Weights of a small image autoencoder: 3.73M parameters, 90.0 epochs.
Rows from block 4 of the decoder of a small image autoencoder, named by matrix and row number. Each number is 128 + 32 x the weight over its row's rms, rounded and kept within 0 to 255. All counts start at 0. Numbers have three digits each.
After each channel's rows are labels from the 100 images, of 14976, where the channel reaches its highest value: "colour at peak" is the nearest of a few named colours to the mean colour under the peak. Only what is clearly more common there than usual is listed. The data: photos of plants and fungi (iNaturalist).
# conv: 3x3 conv (decoder.decb.1.0.conv.weight, 48x48x3x3, standardized in use, each kernel summed), inputs 0-47

conv.35:113122113117106188182079128122110178087176113138137066107105095142152145074192129092091161126158143072112103118166116118128154134098149136191091
colour at peak: pink

conv.25:121160119084099152117048171105135139081100096111144143148142151147091153164114085129142117168142149156125208057109120113146120132126070196118123
colour at peak: pink

conv.46:136114108191122089111152128091125066135070130084111091147157097101098052134081122128136134221091124142117146081126151115158145103103125129112169
colour at peak: black

conv.6:104163131103120163095108089068152103114132120189141194111145092146104142092135109210146097177130165108155145100085099081087147154135155163132158
colour at peak: cyan

conv.24:100113113139127103103110156125123160073091116138107112123111081096103117108144103106073124081111072072075150097096085091108153116103101089077051
colour at peak: white; yellow

conv.34:082077128176083086141154062084109119036087091121083131118086103164128119148083111128139146141106153113105152089152164126108146132118147132083159
colour at peak: white; pink

conv.31:134083130122174128108161079043126163099123173121128077150111117096120171059123125095104128129101092077143112129106108142131109058140077076121124
colour at peak: black

conv.36:160159156105135145169146167175154157156113126160144221146135168147137130162169142172141130160173122154122142198176127178150141172149173112155136
colour at peak: white

conv.8:160132116099101137132085150158111109156066113078113062123137083098133096098150122141077133117068079103095057099083107142098135074114113156097135
colour at peak: black

conv.33:123148136145149142146111099168162138008100089119104159131124098111058128117133103093115139134092060128132143122138112163088100099159124192148131
colour at peak: yellow; orange

conv.9:171105131109116165183125141180186146181204144155132173142121126134188167102144117115112085144125156128102194146161132167169171151139133119143167
colour at peak: white

conv.13:117097080111158163130145133170118149107174120097138159159145103147034113169179096152148100199130112142161091077134114160113129190115125166139138
colour at peak: pink; purple

conv.44:113125100071110127122084160000118111077156125166112058142099123145108125158091135163154122135145082135118112162135095113120108137089138117110153
colour at peak: cyan

conv.42:099165086110120170108105075121085205129081089136136135097161140093146146199094109117117130199140086114153118082137103180094122144114124097142151
colour at peak: black

conv.29:085107113126078159152081136094149074165108095079100117129082146097148124081115084113118086122138128087159093100141118077092100070098133085099074
colour at peak: white; pink

conv.32:128147138100151157096137079079099157047070099084122120099106104123125053083151134126084108114102100119146084092157123103072119130085110110120095
colour at peak: black

conv.45:140109128171133114134119153162128149131126131123119139124189089131114172176165111094203153114158159168095153242140174118173117142137168146126118
colour at peak: white

conv.20:093116123105116174129079107126101179179119115153128109117091102096116154143076115100170099186138073121176197132122150125120173081168080103090120
colour at peak: grey

conv.1:120156122183173186142110145137157140212144189158118133181140173124173117111138113129145141191153152156144147145151151187173144170162110144147141
colour at peak: black

conv.39:167180148170151160155159156183164167183144150173164144161133161140138151142160158183124173148158132165154163206148127161152144126158139140163131
colour at peak: black

conv.2:144140071079090097177129114158116123160102099129148134150191125125074105168078138112119105153072142105148096110100141161161084089131148169130206
colour at peak: brown

conv.16:145138126096147159147159195149152210195092175124147156121180186132145155139154133114132155167117174104117134154130159085138171160177165128126135
colour at peak: cyan

conv.18:139130150206081071077123117143146148083135128181137114107143120109124126094174098094156130141101107073151088133189112077134111123104125066101079
colour at peak: white

conv.23:129113152144144108095120121072088132078124130121123095092082126108113096070079127074106102079099060134116153135098058058088133135110128106158113
colour at peak: black

conv.17:137164153199153188133185159143139132143135181150171138131120165153163179132165159160163136167147140159132155200157118134091153113163125153186122
colour at peak: black

conv.3:135098130145097129116130104139130080167137119101146177105157179145173132121141121044136120225156114114157117167099106130153103102100175167095072
colour at peak: pink

conv.47:141123135151130137159123085155126150084071143196145074141134089147136204118087147138098121181147108159070119142120127156165173147136156199159147
colour at peak: green; yellow

conv.15:124106061098092112100143117141130092237068117100140151095165159138143092108161146132098114103133168128098157085129154180133184110101134123114146
colour at peak: yellow

conv.11:151174088087100178085119127081150146108086154093142173112152123135092152168114151122110081165142133152133113040108158171123114179107175165140102
colour at peak: black

conv.27:160138176097109191135158177151119162185162121128154167179140134148168126145109138154115158188128101138135059190131132143162104144115187130168159
colour at peak: black

conv.14:159147122148142168109103129099116108179081106152111151111166183143065170104074166109144104168119151104134109050129120083136131160101123205104131
colour at peak: yellow

conv.37:130065115115079131096135081091097082120112120061115072113087116086120120090079087091127114094074109146110096099093107094090131083107104130093128
colour at peak: black

conv.7:135148176115162131171152117066137220120138118100136116139129130130114173156170144164145155121126183130205094121182141117122074080148110152161144
colour at peak: black