Rows from block 6 of the encoder of a small image autoencoder, named by matrix and row number. Rows with one number belong to one neuron. Each number is 128 + 24 x the weight over its row's rms, rounded and kept within 0 to 255. All counts start at 0. Numbers have three digits each.
After each neuron's rows are labels from the 100 images, of 14976, where the neuron reaches its highest value: "peak at" is the part of the image that holds the peak. Only what is clearly more common there than usual is listed. The data: photos of plants and fungi (iNaturalist).
# fc1: MLP up (encoder.blocks.6.mlp.fc1.weight, 1024x256), inputs 128-255
# fc2: MLP down (encoder.blocks.6.mlp.fc2.weight, 256x1024, transposed), outputs 128-255

fc1.301:139137105124128098130142081151122139109198181144130129101135115110113117145142114128152110090155143143178123118163176100141170131117130192113065097086144125134117109165144121101192123142160110144107117137150128105154185141104132121107132136106135173162161199141082090150155133121141124138133141119128112114098147160141083117137116169125125135122161128108116133098104146123128132128112
fc2.301:147113141121128141133126115118128157151122114123178124152147167127125108174118123136155109064104117139127147059119111121116125136053114095148145096123108128127118124085125118116143102097141128119132109136159148100143124137141162135143151111124132052115106122194102109160122120104181136038137140115111173122097118159112223141118135115132125119119112123138108105134134142128175143123075
peak at: centre

fc1.545:130161106143130132188121135162142146163151128138167086116095083129120106145115123162099127123093145137091154122143143072144094116139121101165150125116088080107117126098132087113142145116149132100117126130120125151116133199179123110142107135151148119073130135108133149161134163139117143140127081129109130099148092126138110118133110123106078132134135085126125150112109123097082149138122
fc2.545:154137115144100134129146097108150108129135130129115132119138008124166111127131094127087103134129138137129105246111127135111131126097127131124109125125142137134119162137155125110127142117129127115111246130126122172096124127166140104117109166147125063122114130126148096196165147127145106100112130136130158128100131135128110142101122123125129091130185105092180095126123135119155113132107
peak at: bottom left

fc1.634:113148135127138164153133107143108122147084117158101165060183172085142150145073125103113156108103160129110149134122097126137134130143136115104124138133103150163073125085149118124092129124107085170143131130124193124158155129064116140162129120133124128135130105099193139125145156116152107137112097107107133127156112102103148148093107115164117118110129121118154094108102104145090143173127
fc2.634:097107094156104117139126147122175120160116163120103135142102225129157116141129119118092134145115136113127116061093098132136163141141130082116124124134161116151139154174153116109133133147157120109150138163095141117125150148145123126130122153119078189126083123127105148127074130130086132137079138163108077137124109156103043111145096101135132147110149137145147135135128155133072120140119
peak at: bottom right

fc1.405:124135116092113121122150127129127158095106143136124087115115102092130139156124113134118109163177140145117118137146173165131147183135112114124136139163119126111133131134137124161197138119182094133104123159119129108119117142207109121088143134149141137090171113139124132120141164125090127101162126135113132137115148146130147152196149145104098148152121148134139128068155136089156100150119
fc2.405:138121122128132158099104112162079123060121131134160147152097102143116141069111102137138109115172109117112150140093124126138173117111112145126090114150143099137122107145127127153117090125125141124120126090156109129138142131074113050145092126142138106110183122141150163149133129149161136149213120074144129138105112114126113140113140132118121144101152121072141120131116139123136159134131
peak at: centre

fc1.696:102133093120121103149114127140131104133113156089128134119077043163126159122123136099127100115105121143124154117081122147131139148129122150122139102119134127120156146126156167140133130075177073142148130136183125127118109165150152117145144164150104145094152128140132141138137094130121173094144137114123133144119174178189119135194099142190162174133098139129133146116154135179121104108166
fc2.696:126108127156119108120160108154098152102123134159120090130131037101119132124137155121165153156137132141112107113100145113135156106224158117109117110142110117112115133106093125163134085151132147123101145128116102138132109124116144088130128062150153057145128094106153124159107141117133076203157160109162179176127106146127087112092133141128152145116096116175138129127132129102132119132132
peak at: bottom left

fc1.428:098148136126101161165126130154106128153169137114112110078114155096127143163121149134164146126135132098097121161159076109093111097153161127149117113125115132113140135173149136137113111154142173127089148096099054165131072119131123113136072150131155129130122128124109093160143169115125120116144158129105118111157086141108129113127125082102119085122141125114133129153139097151125080156114
fc2.428:109127148116100106175109055075136105140146125120143111153133142146123146124136108123132122130113138147117126134143137129132157170136134084152136127154158121147172123113133124143107175133129140114118131144130123141092125126144138131123124178134125177116124130156143115180136154129129093087129150090108137137139141104085139110149128108127116067173056184090154108142134150122106156121128
peak at: top left

fc1.239:145090117130147127152139160128130107134102107128173127134145193150124105139126153127125158103092152107118113123086101120122083145134116116084132124104058116102115096164137125074068123105129116085114118109145137176131132131144099128125121106073112116108100138110087144122148147134123126152151079157146139106145114130106171108122103139171159081118107125119146118134137131088137104143117
fc2.239:060109163159175122109141102143142087147128141128126112124148189112108131096113136114121135056151092162139150022126154122131092132136134112125132111127173122122132094082124109130129093107121097102118133110114134163117154141115122133162151106123134140144130116110136141009110144103134138118151126127142175140139128120118107126131136117132141105135168137122141165117120100146166127101086
peak at: centre

fc1.374:125122132087181145120109129121126140117146119088144177136127131097138066128143108131119137117123131134144142138116130130120090102124125139089157152111101180082148118114161142112153090141127101099093102099086122114105116087127163063114115124117150135094149137129117117097107128172126132127091131191126116132136160137141129115139132138138138120123106152148123084137102145082098108102138
fc2.374:083148120176107146125140076154149109118126108125142036130141155115136124112158121106149110126156100124138136215133135112108121144142133086142132148173193147121120131072100111105131136136112131106112117120094113093152135125090140132137131097118123159117115148144137022095136118138135103050152137123082071130140119135114158125119141115123144145118152123114141091146123127113125108122105
peak at: top right

fc1.743:136185124122109117143153129096128123119129114129173082124120112168116123102102123123159112124103120163133128135085145122114137134105158144131119123131088150166111129127131107138136105121114122100169070077147133124108118143098123086100129123132125118181119107129159144130114116133135124151149123086116119123166169107117075139070126103094213140134125109128119106110121142174149154150105
fc2.743:197103124141098091137152128121123100126128127095146161133153152107132123112144234137093130111113153152127138105143194114134076120103139095132159127136082123117120113109163121122112096113108121113160058127132127126139122130106112163145154174106126110116120118164112114093115121111088142016133118103149106121136128128155170128163127138124135137150085141136121135147165137146095094146146
peak at: bottom right

fc1.379:116125096122148119101143122115087133106162148155138124137099139117139194148140136108146126135149098144123123111123142166127128127127130134110044100145140137122123134125141141143159137149096112094121025116134125115122130147146121109122121163111093123120088204072142104164189134118174124147117134104143137154086144113151140136125120111120160160121131116133120139127091143121144161095136
fc2.379:076087127143145092100130143176040134095131108148170125133091155093155156101146116144089129116140122134114110150149126134132159156135109157143142140102117118125128122124127103136076153129138118145130076139109115079124130161149091159116143120129119088145104155106118152095139138122115115169223136119127125154114136142110122136134116138133160152124110135101156137148169129145208143136131
peak at: centre

fc1.311:129105134118135126122119127095133128137157172147138083105153139124141132161115128102104132104076163144113112140141132083114132135106099135137085119151152092121118124083124130122137115145143163139160156096087122116139110119075118145149108104091120141139077122108114149093114085116110108114143114121094142135136109159138106143067100092109127154111135165118108122121112148100133136104135
fc2.311:125147078105116100132162126164130093200134131130123102135111149127133109100092136125147129186134147130096129137110128139117105134154126164144140108131162115116125093120122141112137136126125131154105115123163132147130159120131136183130103147135122061139151127108131102069152111110081170069094102112125192141128129127147120107153127126124121166118085118131168097121163152147104151131081
peak at: top left

fc1.287:116082102143128084103132144094132120136139134153156145140115117133136136174114147114132148154123097163147126106095137139111099089129112119133067131154141136091177107127098148147141152160130108124197053121158124137173077127158191099083161140115093104116124098079131092140139129148122134132163109156175111136090084125130152128110162087154145161120116139132146112148095129120136128100167
fc2.287:060126146151113164131141119158158140133127130105125165140139108127157141102124176123107128090121105138125097048125132120128060107147135173113135130120122148125123123121129142117119071224139130136159101146134123087141122132134116129113168105147138120129139119130121161125082120120113129192123135108119082132142133115110077126130151133135131131130159111195064159121109140126155138109159
peak at: bottom left; bottom right

fc1.653:128131128139155115132147125120117091157154130100130083100118096122126169104087112129158125123081131131100155114105124097130146096126145151114100117155088088152141119115080130177149150141131117117192123120146098116093077141083104083107140143135105144112116144143158125121114108135132093114135107093104119139132184132136076102121110105147206138120125110115132125161149149199163165138122
fc2.653:103128158064110091126147160162134146141145176135099173152142085151144130123113192153123116177099175151109126061153175092118085118207141115134150123157134098135139120118126123151073121127098125121116105132114113076109110142118134167140127134124156156126147130137136140129100132101134164145120129146141147132127129108131154140136109101135171108148075119156162155135165122152105096133163
peak at: bottom right

fc1.750:130130100125097125127110153139112139118116141109136121134184121126087125102091144111140094127133109148083105129110130139123127080120154141155137136125150139135154132103097139110140156111145095138153107133140213098142143133127162074122153132143118145117161129169158133147114132128137127087130141128168139123141151146124103101114137079121131128159092080097135135099131096138174112110125
fc2.750:051147099115125140096136158093133086121133118130112104132153108129117144173127107137150133112136144120130143155127094140117128121113133137094084101118174121125137120088135150152145147169130121096138108112138149120147101129098127066143131119125131128117117121170113144189127126151144119210134152137155034134144123124118147110112151132138137124149112110112148143131109124128076115123152
peak at: top right

fc1.523:108141118110122161098091166147140134104169139153143152082134121176163206139120143102144126112147139134140138121138171132157133112137144149138139120115114105134141130172163126161120119131093182086119161132145161125148158133139134149141100168069096116171092067135155119148112134109098140142106124106108108117098117121113177151122125153150108115155111124144113108167129149194186133157139
fc2.523:105137142109110137123115081122125154149119126136087084154138057121122148126133156139121140134078158143135112044097107106136175169108087093092089143144129137128134118074083143150107131134149111124110139136137149065143135120132128117116160117125110133121159093158148140142122082124099124180122106125141110141125137144103161112131140136126132104134119124136077136162119117121133133111102
peak at: bottom left

fc1.573:101116088130120141139130132116099123121109126116134120081138119129135141112134086113121125160171129164096141125154153105152137120132109114111141092121124099163052154110115130111142145122151112112164118142082094106109150148148125122091172120125090115107144091134116141127115118142124113138132116146121139135135136095116129131109120147162064154142104106143114132119106126041115103156131
fc2.573:087144082137129157126120146159192108068123128127106154161110124121168116141126090139133138168124116150132151138142076137130096094109125127115118130097112111121109171124138134135127114120094123127149164111120120147113157158080143050122120098130134057135115117121097160152111127145137123121160088164123222148127145144115115108148132155122094149130111132170095145120107097096151142148109
peak at: bottom left

fc1.17:096162116121118111138133145145127128139109129143112083112141134077104139123106108102099113136185133129140149115115100128124132099170155146173155174137094112142143156150115102149054163143156199154136154131129120119104115119130158125102121137120083115133156150138053114149148155149094164146134144131084127120122177106150109112131156141183113152166103133108148125132115128138164107135131
fc2.17:163132149131138137126155146161138110134138122135081154144122116151133119126115126125099141113089139121123142048103106113148154152090125186131096165134176124122116120127146130110090190112118141124137131109106120097134132116142150123148151089128126212137118149131123107148175126121076102139140178140153087104131126145156222135123128138127159129174174150129205127135169110137097124130164
peak at: bottom left

fc1.638:169131111108113137160142147137111136153088122187144184139134065139127148140143102129155160086122133139091121116116155126129137113109109098136130129139151133152173144148142153127145114121104110104120104100135133113136176127133106124081141096167086167165124128110128075135117094157119110122127106127175117142175128156117114105094138118103180134118117144098114124099153134094110093138125
fc2.638:127133124157105121139016146141164120119133147109141122115129078137129134124168125137136134154136109145137183089158093124139108121158113129149164115153145138136112121079094126158105139146118117124119085146147113151134140131113112169170112110136129054140110125172132060150167111114145116061130146146135080128108145108130112141139122162125109124151254162104140113125132131127130148123109
peak at: centre

fc1.578:123098113169119169114146138132145139136176168115204130126127134105128053157138114123128119117165147148132149121158153096145101153113169142140127113143133172122130138078140161108143124129135082152153117130082139082115127155169137039142110120132126126110173108112129146116086142144125116155190130153149142145085125153166111147171103124131118134148113145138132086096132138092096130140157
fc2.578:100130136122119134129118173151116130133117120104147105130132104117158114150111084130124133108155143090138089142112155157128135139096142145127122112143122134170088141139107109141122132112144150100118137097122106093098150158022105081115111086145123135150159137144155194200171125139176141127188121125143122112117100134103165103119146113119110095111069127128155102145104113125115118148150
peak at: top right

fc1.466:130143104140098138112153115127093122148108125085125118142133165144139123134117143184117121140173140140116142126123114122144140110132139122156137134090102111176119137124108130109153188166151154143178125137110102123125094172103103121126107148117164181111107143094134147183093127108145091148110137110120132159166137140120092139121126132106201088130115115110128125137131122127126115167113
fc2.466:111155133132129062145119149106118103150123124080077095117126106144122126115130164116102125195097114101113131070150123080130050116105143182100142108076118157143144123172151122131089162094103130112153107129129113142079130124125129113131117183102145111143117139142099147151164129151146173091133142153149221152156134115116176137134135117120143109132129132115139127127150131171112139149114
peak at: centre

fc1.43:170143132159131126143132155131109159103162172157116118101138122134131115124127160125110114090120134151146132119079123151125163136148101114111116097101090057119138112144168085113150146182151138124199161092140150154118157090208119145169099108081121148134129151098122125129120148158120129117092132143112114108096137114107105138153126193120130165114125117133140154137106141135144116133155
fc2.43:145158140111135158145083110047143152101141139151111203123170083133128132120129172133111153140120114102129157060132148125116113134188129135111145109150180141117130110083123130155148135140119130123111255128113129132102130119157129101129133137129110105117130122113125146094151131111112149106159124109130088118129130146117052116113131129142128115119145140118096139132138125133171115128136
peak at: bottom left; top left

fc1.718:145145134104142084132145139112107106159103136100120103116137109128104137109111120135172126169115163117140117117115136126133153103114134118108120127130119138090132141097079151109156178128140128174099153125138123110110096135127099132125145120144151106125121144104092114118110154116163156120097118105114156151223159135134100124095153115154175101081143124167139127102127115155116182105087
fc2.718:067144099110169114149103133153107085146126129131109119140133099114154134161094147136143113165101105142139125101157147132114076161194130144119173116190100149134141135201168114118133160134128144135163119116093147088091149125103136138178139106129112157149101104138117107107155148104142128081113107136145170104125121113166131159135115124127139083134134095108167136120163098126114125146083
peak at: bottom right