Weights of a small image autoencoder.
Model: 3.73M parameters, 48-pixel images, encoder arch convnext, encoder norm layernorm, encoder activation gelu, encoder patch size [2, 2], encoder depths [2, 4, 2], encoder widths [64, 128, 256], decoder norm groupnorm, decoder activation silu, decoder widths [48, 48, 96, 192].
Training: soap at rate 0.0018, 15900 steps, batches of 128.
Rows from block 2 of the encoder of a small image autoencoder, named by matrix and row number. Rows with one number belong to one neuron. Each number is 500 + 50 x the weight over its row's rms, rounded and kept within 0 to 999. All counts start at 0. Numbers have three digits each. After the name is the row's rms in percent of the matrix's.
Before each neuron's rows are labels from the 100 images, of 14976, where the neuron reaches its highest value: "patch colour" is the nearest of a few named colours to the mean colour under the peak. Only what is clearly more common there than usual is listed. The data: photos of plants and fungi (iNaturalist).
# fc1: MLP up (encoder.blocks.2.mlp.fc1.weight, 512x128), inputs 43-85
# fc2: MLP down (encoder.blocks.2.mlp.fc2.weight, 128x512, transposed), outputs 43-85

patch colour: red
fc1.202 088:532504479555475395554493501483466455420403600469536514633458507564518563501573466595474449551598526556420519516532489471520428528
fc2.202 092:514423466548555529552503527521558440481427514511534476369555527495499534603457560470500445498392492535562522537507458544464567535

patch colour: green
fc1.204 118:452486522472528537498523521512539491493470481575484502453489469485480495551530454502521475540474539538542527493339480507505511510
fc2.204 125:576622448527585456534519472502505504535514479548489524461536439531538486477648531505484533462422489530481488463526390467448543436

patch colour: red; pink
fc1.416 132:480448521526481504531413518509544498479525460523545516502464531555526504489478505528434537484480508488515443357399527391494392541
fc2.416 153:519494464454469489506437487463533504513499451466506478483542519525423432518503439550561480510357532522541500528546556511531477543

patch colour: yellow; orange
fc1.129 163:495476491453508498523535523511472503615488558472462504501454476438517469516469513510485540496463482492468474475422512512462437448
fc2.129 163:523615550510566495510489512526502481555449528503499495446514529505412516542485590473522527462453490523466525472497470501468535414

patch colour: grey
fc1.289 089:522505447554455473522464435484515574464543488594510482496428542510541559523465549497508451459440520488486467564475489467456520614
fc2.289 085:531509467510500452534448428447489578482456549572464489526486481452532578529509476493507490562514567498529518532520509561477495488

patch colour: white
fc1.471 077:591569490456433577514447465497584592554518539446486448549474492506514440490582467477504531420474581520456503417522457481499369522
fc2.471 078:480528427522522489543488405530481467484487502500561516410514396479452418477600591482488453556527523496493593545451518427577484511

patch colour: grey
fc1.270 078:565496464486504492496564498489524435577394542546492535499395420567472447542521524556535556476547411434536496524515464582535474453
fc2.270 087:549397517484510444546418584517517411582478480572654488542366558462428447524481514538486542498443522458463432474461454562595475505

patch colour: white
fc1.377 123:527547571376512531360525552512447551554550558459545574431547506511561421517558524442531447505498644539508454503512439601462490513
fc2.377 139:505530525479401472415533488429535584534475497476518465517522451497488533478494536506508512474504490501519434442480497565575526590

patch colour: white; pink
fc1.306 108:589496481430492556549528564475472408486537448477566433406446492502560404543465412497549419520525554378515483479525541533498532593
fc2.306 114:547526511447655538553513515571563566482478579449518580554486542524495445528481540538548504537490496443511458506501496413484509472

patch colour: purple; pink
fc1.145 087:501485462584469433423435430522492505587413424446463423486468514451456459556598474498502446398465549523444500425521437522489468442
fc2.145 116:461577520511537487509473523531481526485495503607513467509492451461471543569583491473436530330584428525410514396396424519432498469

patch colour: black
fc1.258 131:422503607429513562425430547521433493468599452477539517518554558443518596478421566502468546457407529486501428505507512513444404495
fc2.258 111:556526425447606385532498474480559570525507528497509537430496407528546532512525504472531430499501515517488584467504398494443503554

patch colour: orange; red
fc1.166 090:446481473559522437532513545482525507520533455473572419540392494514470430454537510460429510575522593513523478564477460491488495474
fc2.166 103:485450389508414481537497488503523544431563547563539485493445471456433429464584457520492536571570521548456496364544512572471502513

patch colour: purple
fc1.267 141:481435531491477517481466478493504490411488556543624513467511558559492478431509502499513483441458496446499490503623498496487501480
fc2.267 111:468341468496437392484543462488451498446510544525549498527529487490459494480586497518520519532482598531487505536490457446527607533

patch colour: red
fc1.475 091:506460435549449526464552506499451483554531492480561477481467549510504553455537464466437603582446529510539572493485428546466510562
fc2.475 103:509408521496618584458475551507528516508455537486522441509538517487533545494457490469528606565539590557517428452475499488535598468

patch colour: purple; pink
fc1.310 111:486445507463476473499449450535446488521417562488545505488477553645499515588532522435465435337467494483499496559684565477523409559
fc2.310 132:420437547522488455475513486493502531418497509478504599413509379553559476491616506534518498671495558449471438571603471486486470489

patch colour: pink
fc1.29 076:408495483431526454539517598492522572540463444581512528449530488511487472521471476505515644475486583446470534450478442450468573509
fc2.29 081:468488468441435361409495475615541585457530510553567494497510561473491498444490474418505542490485437506506418435579405466521531537

patch colour: yellow
fc1.490 103:540502528519560568526522532496574518534546585450551524465548503487514484443528557507430540621503520438503506531409478431508469530
fc2.490 111:499580448471456461477431524488554490463538428429497549520502536547553477522509455591468525534565533484480469480531510597486431502

patch colour: brown
fc1.225 084:619511522499554559450496489522542520470524564490565529531496566445550480517473493461454535574511341503482540454411438527449561535
fc2.225 092:459418469579430433503469417487457519444463468505612514481497450459491473509507527516461555495558605483504422509515514516410568422

patch colour: white
fc1.207 079:405494562536488414583496484505590501531443575517470540457450467470431459521553459496479443480462508404495464557525488527520581465
fc2.207 074:396509538505535490592450398461462525512590526469485534475456586493479421529545568497518510555468479524549505445457596458483604513

patch colour: green
fc1.245 082:511549456473521443451546462516530457599513485459487460476515464584500513552572534475519549499508517588550544496546464578511579478
fc2.245 092:510495535537579497469549527460544525549548470524551543506518617470507564510537472489513487481528573555404512543558568523480522541

patch colour: white; pink
fc1.317 075:442560496542524468553525448459601508528390439526495498510432502456501379455523537548467431452524665569524554510507477482556523525
fc2.317 073:446555459473469438574525485559483502526585597512469502518410526502491463500457506416436401516466461557442546590456469516537464559

patch colour: grey
fc1.321 070:628552496495518457439486530491459520493487389519527569476477500520499425479486532472566576541457517477522437440470500451467453494
fc2.321 069:582514485477442496568561595568595565528486509470538534523463419528502442517513417563415469534505472473617516504530545515516430565

patch colour: blue; cyan
fc1.494 116:496501522525514527516560517504522484398539578463642514498540507366466518500551534501449466440537512416500509349634527534481455457
fc2.494 118:500527577525486495444514550490564498604491545449525599516504563537515457439445448398470497636563520490445455510622494526470434494

patch colour: purple; pink
fc1.15 115:493476527513474474491402492514497489472466474519555483582433507585506566500581481431493491393529496497458491493506504455497403589
fc2.15 120:479435513522508402474449446478484522493563452557530496470490475549383467525715493456481536479477445472437494480559517501451471447

patch colour: green
fc1.113 115:469533523514535523493608509489531505460520576566498514499577516364508457495527547496520516616493487500518497618492538576529529538
fc2.113 134:453481469520435520483505496499463487486527539699537438476530486454516495480570539523437499505577570562483530566482438543519514516

patch colour: black
fc1.184 092:513451449486387462417471417490408439407417499459519443480515484473536492534451533532458490487568499444502534524547517481478516478
fc2.184 088:502493527459474586405493557501584403485538483465483467551546504455542529474469355531480505523528449483479533504468431479644498489

patch colour: black
fc1.109 078:631478401543498515418514535501418582532533454470408559526515492472533515495430435522489480451528485498522575510511593465563342467
fc2.109 086:474524348611498502407527492483576532496494470503520440441501531528499429474466567551559486500422529523586415415528449523554374470

patch colour: blue; cyan
fc1.223 099:472475495524503475439550457491513481415398577416569448489538523605509529602519481550508527526497475473533542633606543477518590405
fc2.223 096:528559536536527428486469465507512548591479368484426542498547514554524475507431542471526495384510508523528502478518483467474511435

patch colour: white
fc1.322 099:463475505512524459615481508515479593560539463520539453482420531521535470479524550566533438455493689439518494478506428504524588484
fc2.322 129:434496540494570452558462566538564516550452520570485551440516462522521511514474568496499491501370516472541425466499486602544540519

patch colour: brown
fc1.226 091:618487489467550462417469430504447420495437487484545544470490413485545511518595410444564614509555513520474471459481529439485423569
fc2.226 085:565453399520455452512501403426484506522459520470451541441410519425516485524567540543517518480433542479545463513477548594515534510

patch colour: green
fc1.309 093:537468515505489470515475502496530481449544584529492506472572474598493482503412545387460447505463510488494501486526468478513584606
fc2.309 109:515496448490499595544569521503528473474451512618497448532511400508500492501413468473449514428444400544512513485445438453518554497

patch colour: yellow
fc1.58 094:552440543485506461626500519497476531477507501508524464561457506534564478500444530493483553484463557594530479569469513537522424601
fc2.58 082:531466539495524387558490523565540498508547500535453524550522548520596454468374455501573497477562366532532440529509422500548433510

patch colour: pink
fc1.477 082:479443545363472564624546523546406502575398512470497481444424503485437416502516476598524506465434464463479456418469401467435589434
fc2.477 078:424475490457577514496463492546553538529522470494452468578457559446486434492618440424451510539464527520584462504531507500530543547

patch colour: green
fc1.233 090:508478506510499465451493456475512487414445499564447500550480477525522526539504578458475520565489478498523517506500480486481524616
fc2.233 100:445575479475570581532528531462468509494523537484471487544440481466456516551531525505547488486433473462523448289450479543547482494

patch colour: white; pink
fc1.177 092:530447493528470565547518379482522485569442441432493492539446502524498515531538431482531386494489605358543591440485538578517514502
fc2.177 088:522456570464568606496487543561509529533556568457447494570522523517469547516518551464412496467546539445514544496456527403384498458

patch colour: green
fc1.50 097:526490482484516470445395464465477540511570487470396454452499476546479449457419539380480492545458504452532503454497518535525497538
fc2.50 112:492515501500469475512471469399500494400493460505515489420502429554541440591452454559565492528480623494482468634575530469486415505

patch colour: yellow
fc1.66 123:548527503539501482499489457513456506519443524543469535488507477435559435343570578539535410412503561415485416519512561460491400527
fc2.66 084:515381466479431579481508459543448529495585460531494473520539567514516440529509523489514442400544543519459537541402545418570418587

patch colour: black
fc1.148 087:573492483509489481506513467508329369528427525450463501520539491382584509499632564476499504457538447547527499439435504522509502455
fc2.148 094:544462429513474531478502486458603415474472440497541450478502431470527458585558487552503547575468557477466457516601405489568503441

patch colour: pink
fc1.152 098:488513547410519614453499506469507455544491530486499596467511461487484519429541508516497613488456533422494540491527503555519454444
fc2.152 084:479561464466480427431540444501566439481496511522445623541503494451551424506507480526577602562497473452565601452469577502505524430

patch colour: grey
fc1.172 093:400512544537518474583463533524560514516529468485515443491394596455408438499489541459502701467543537504508541471483510504579566472
fc2.172 085:495468460666435487573540473527499541493528545515543329511470420507491461522432505523509591562493515468480483464507535519430533497

patch colour: yellow; orange
fc1.398 113:495539475447533469534521550511479505565531479537515520523481479477504465473441520493546583616492496522499458452336546528500427528
fc2.398 155:503535502462546467531411526517470503507483439483456480507489499464469549523438449519451435372474478473520534491419540483484463575

patch colour: red
fc1.154 132:477477477455501480514406492504507506581515491562472491509533492567497507511535481459507493484452490511560480444460483510506518499
fc2.154 107:502445463521482504478502491605515535624556582680463517494539553509557552482536616490457525564548509529541443443538466507519454527

patch colour: green
fc1.118 093:465541523434481589530525507517469516401527577472501484491533513329458492523454470600606493415512533536568500471470508573457553484
fc2.118 101:484501478407489386483531481495486495529501544432459501478530563490467481445465532468448487584526559509546473547559499534541525446

patch colour: black
fc1.131 098:507502484458525497476550457467516484422613506424575314485434503481488487557473485488564579491430436429465502513500536574478452470
fc2.131 103:600536508523531390478491358511549441567492552518549483551598484507454430452464480500533533443541499509483589478444510515443520509

patch colour: purple; pink
fc1.63 113:577519484484503486487430500501450497539463460559517494518436490557555512495532514452478536501503514486505536568559451475448436500
fc2.63 130:528403535466501600474524596444535479441425476497466472546500526477523492469456406493474452513497495461450521521464489446505496568

patch colour: grey
fc1.301 077:439454495387429454422502499489577508371482525495460409474450469485575451567530495461420508563541538445480525472448426482460510542
fc2.301 088:442446546455452550447500561427446607489539487578492514523528596486530493557506480541559489538533462524423403462524550456532508489

patch colour: green
fc1.402 106:509473480500480545490522499514471533570523441570531488396494512430475469432492589542554485513473516480518491552522573542552392521
fc2.402 110:530443544532470460476521491465480497455440571517499462494567513500562438547573573498524506656469555473566577537538565501521510511

patch colour: red
fc1.122 142:495476510519493528513514517491463489475554479546540495541484522400534518496505498490391518557554493425530476569536438508471446553
fc2.122 149:522409571511555499499478515609520491560475514469461507501579649502495552475547434461478483482611527493550540538485582474490560484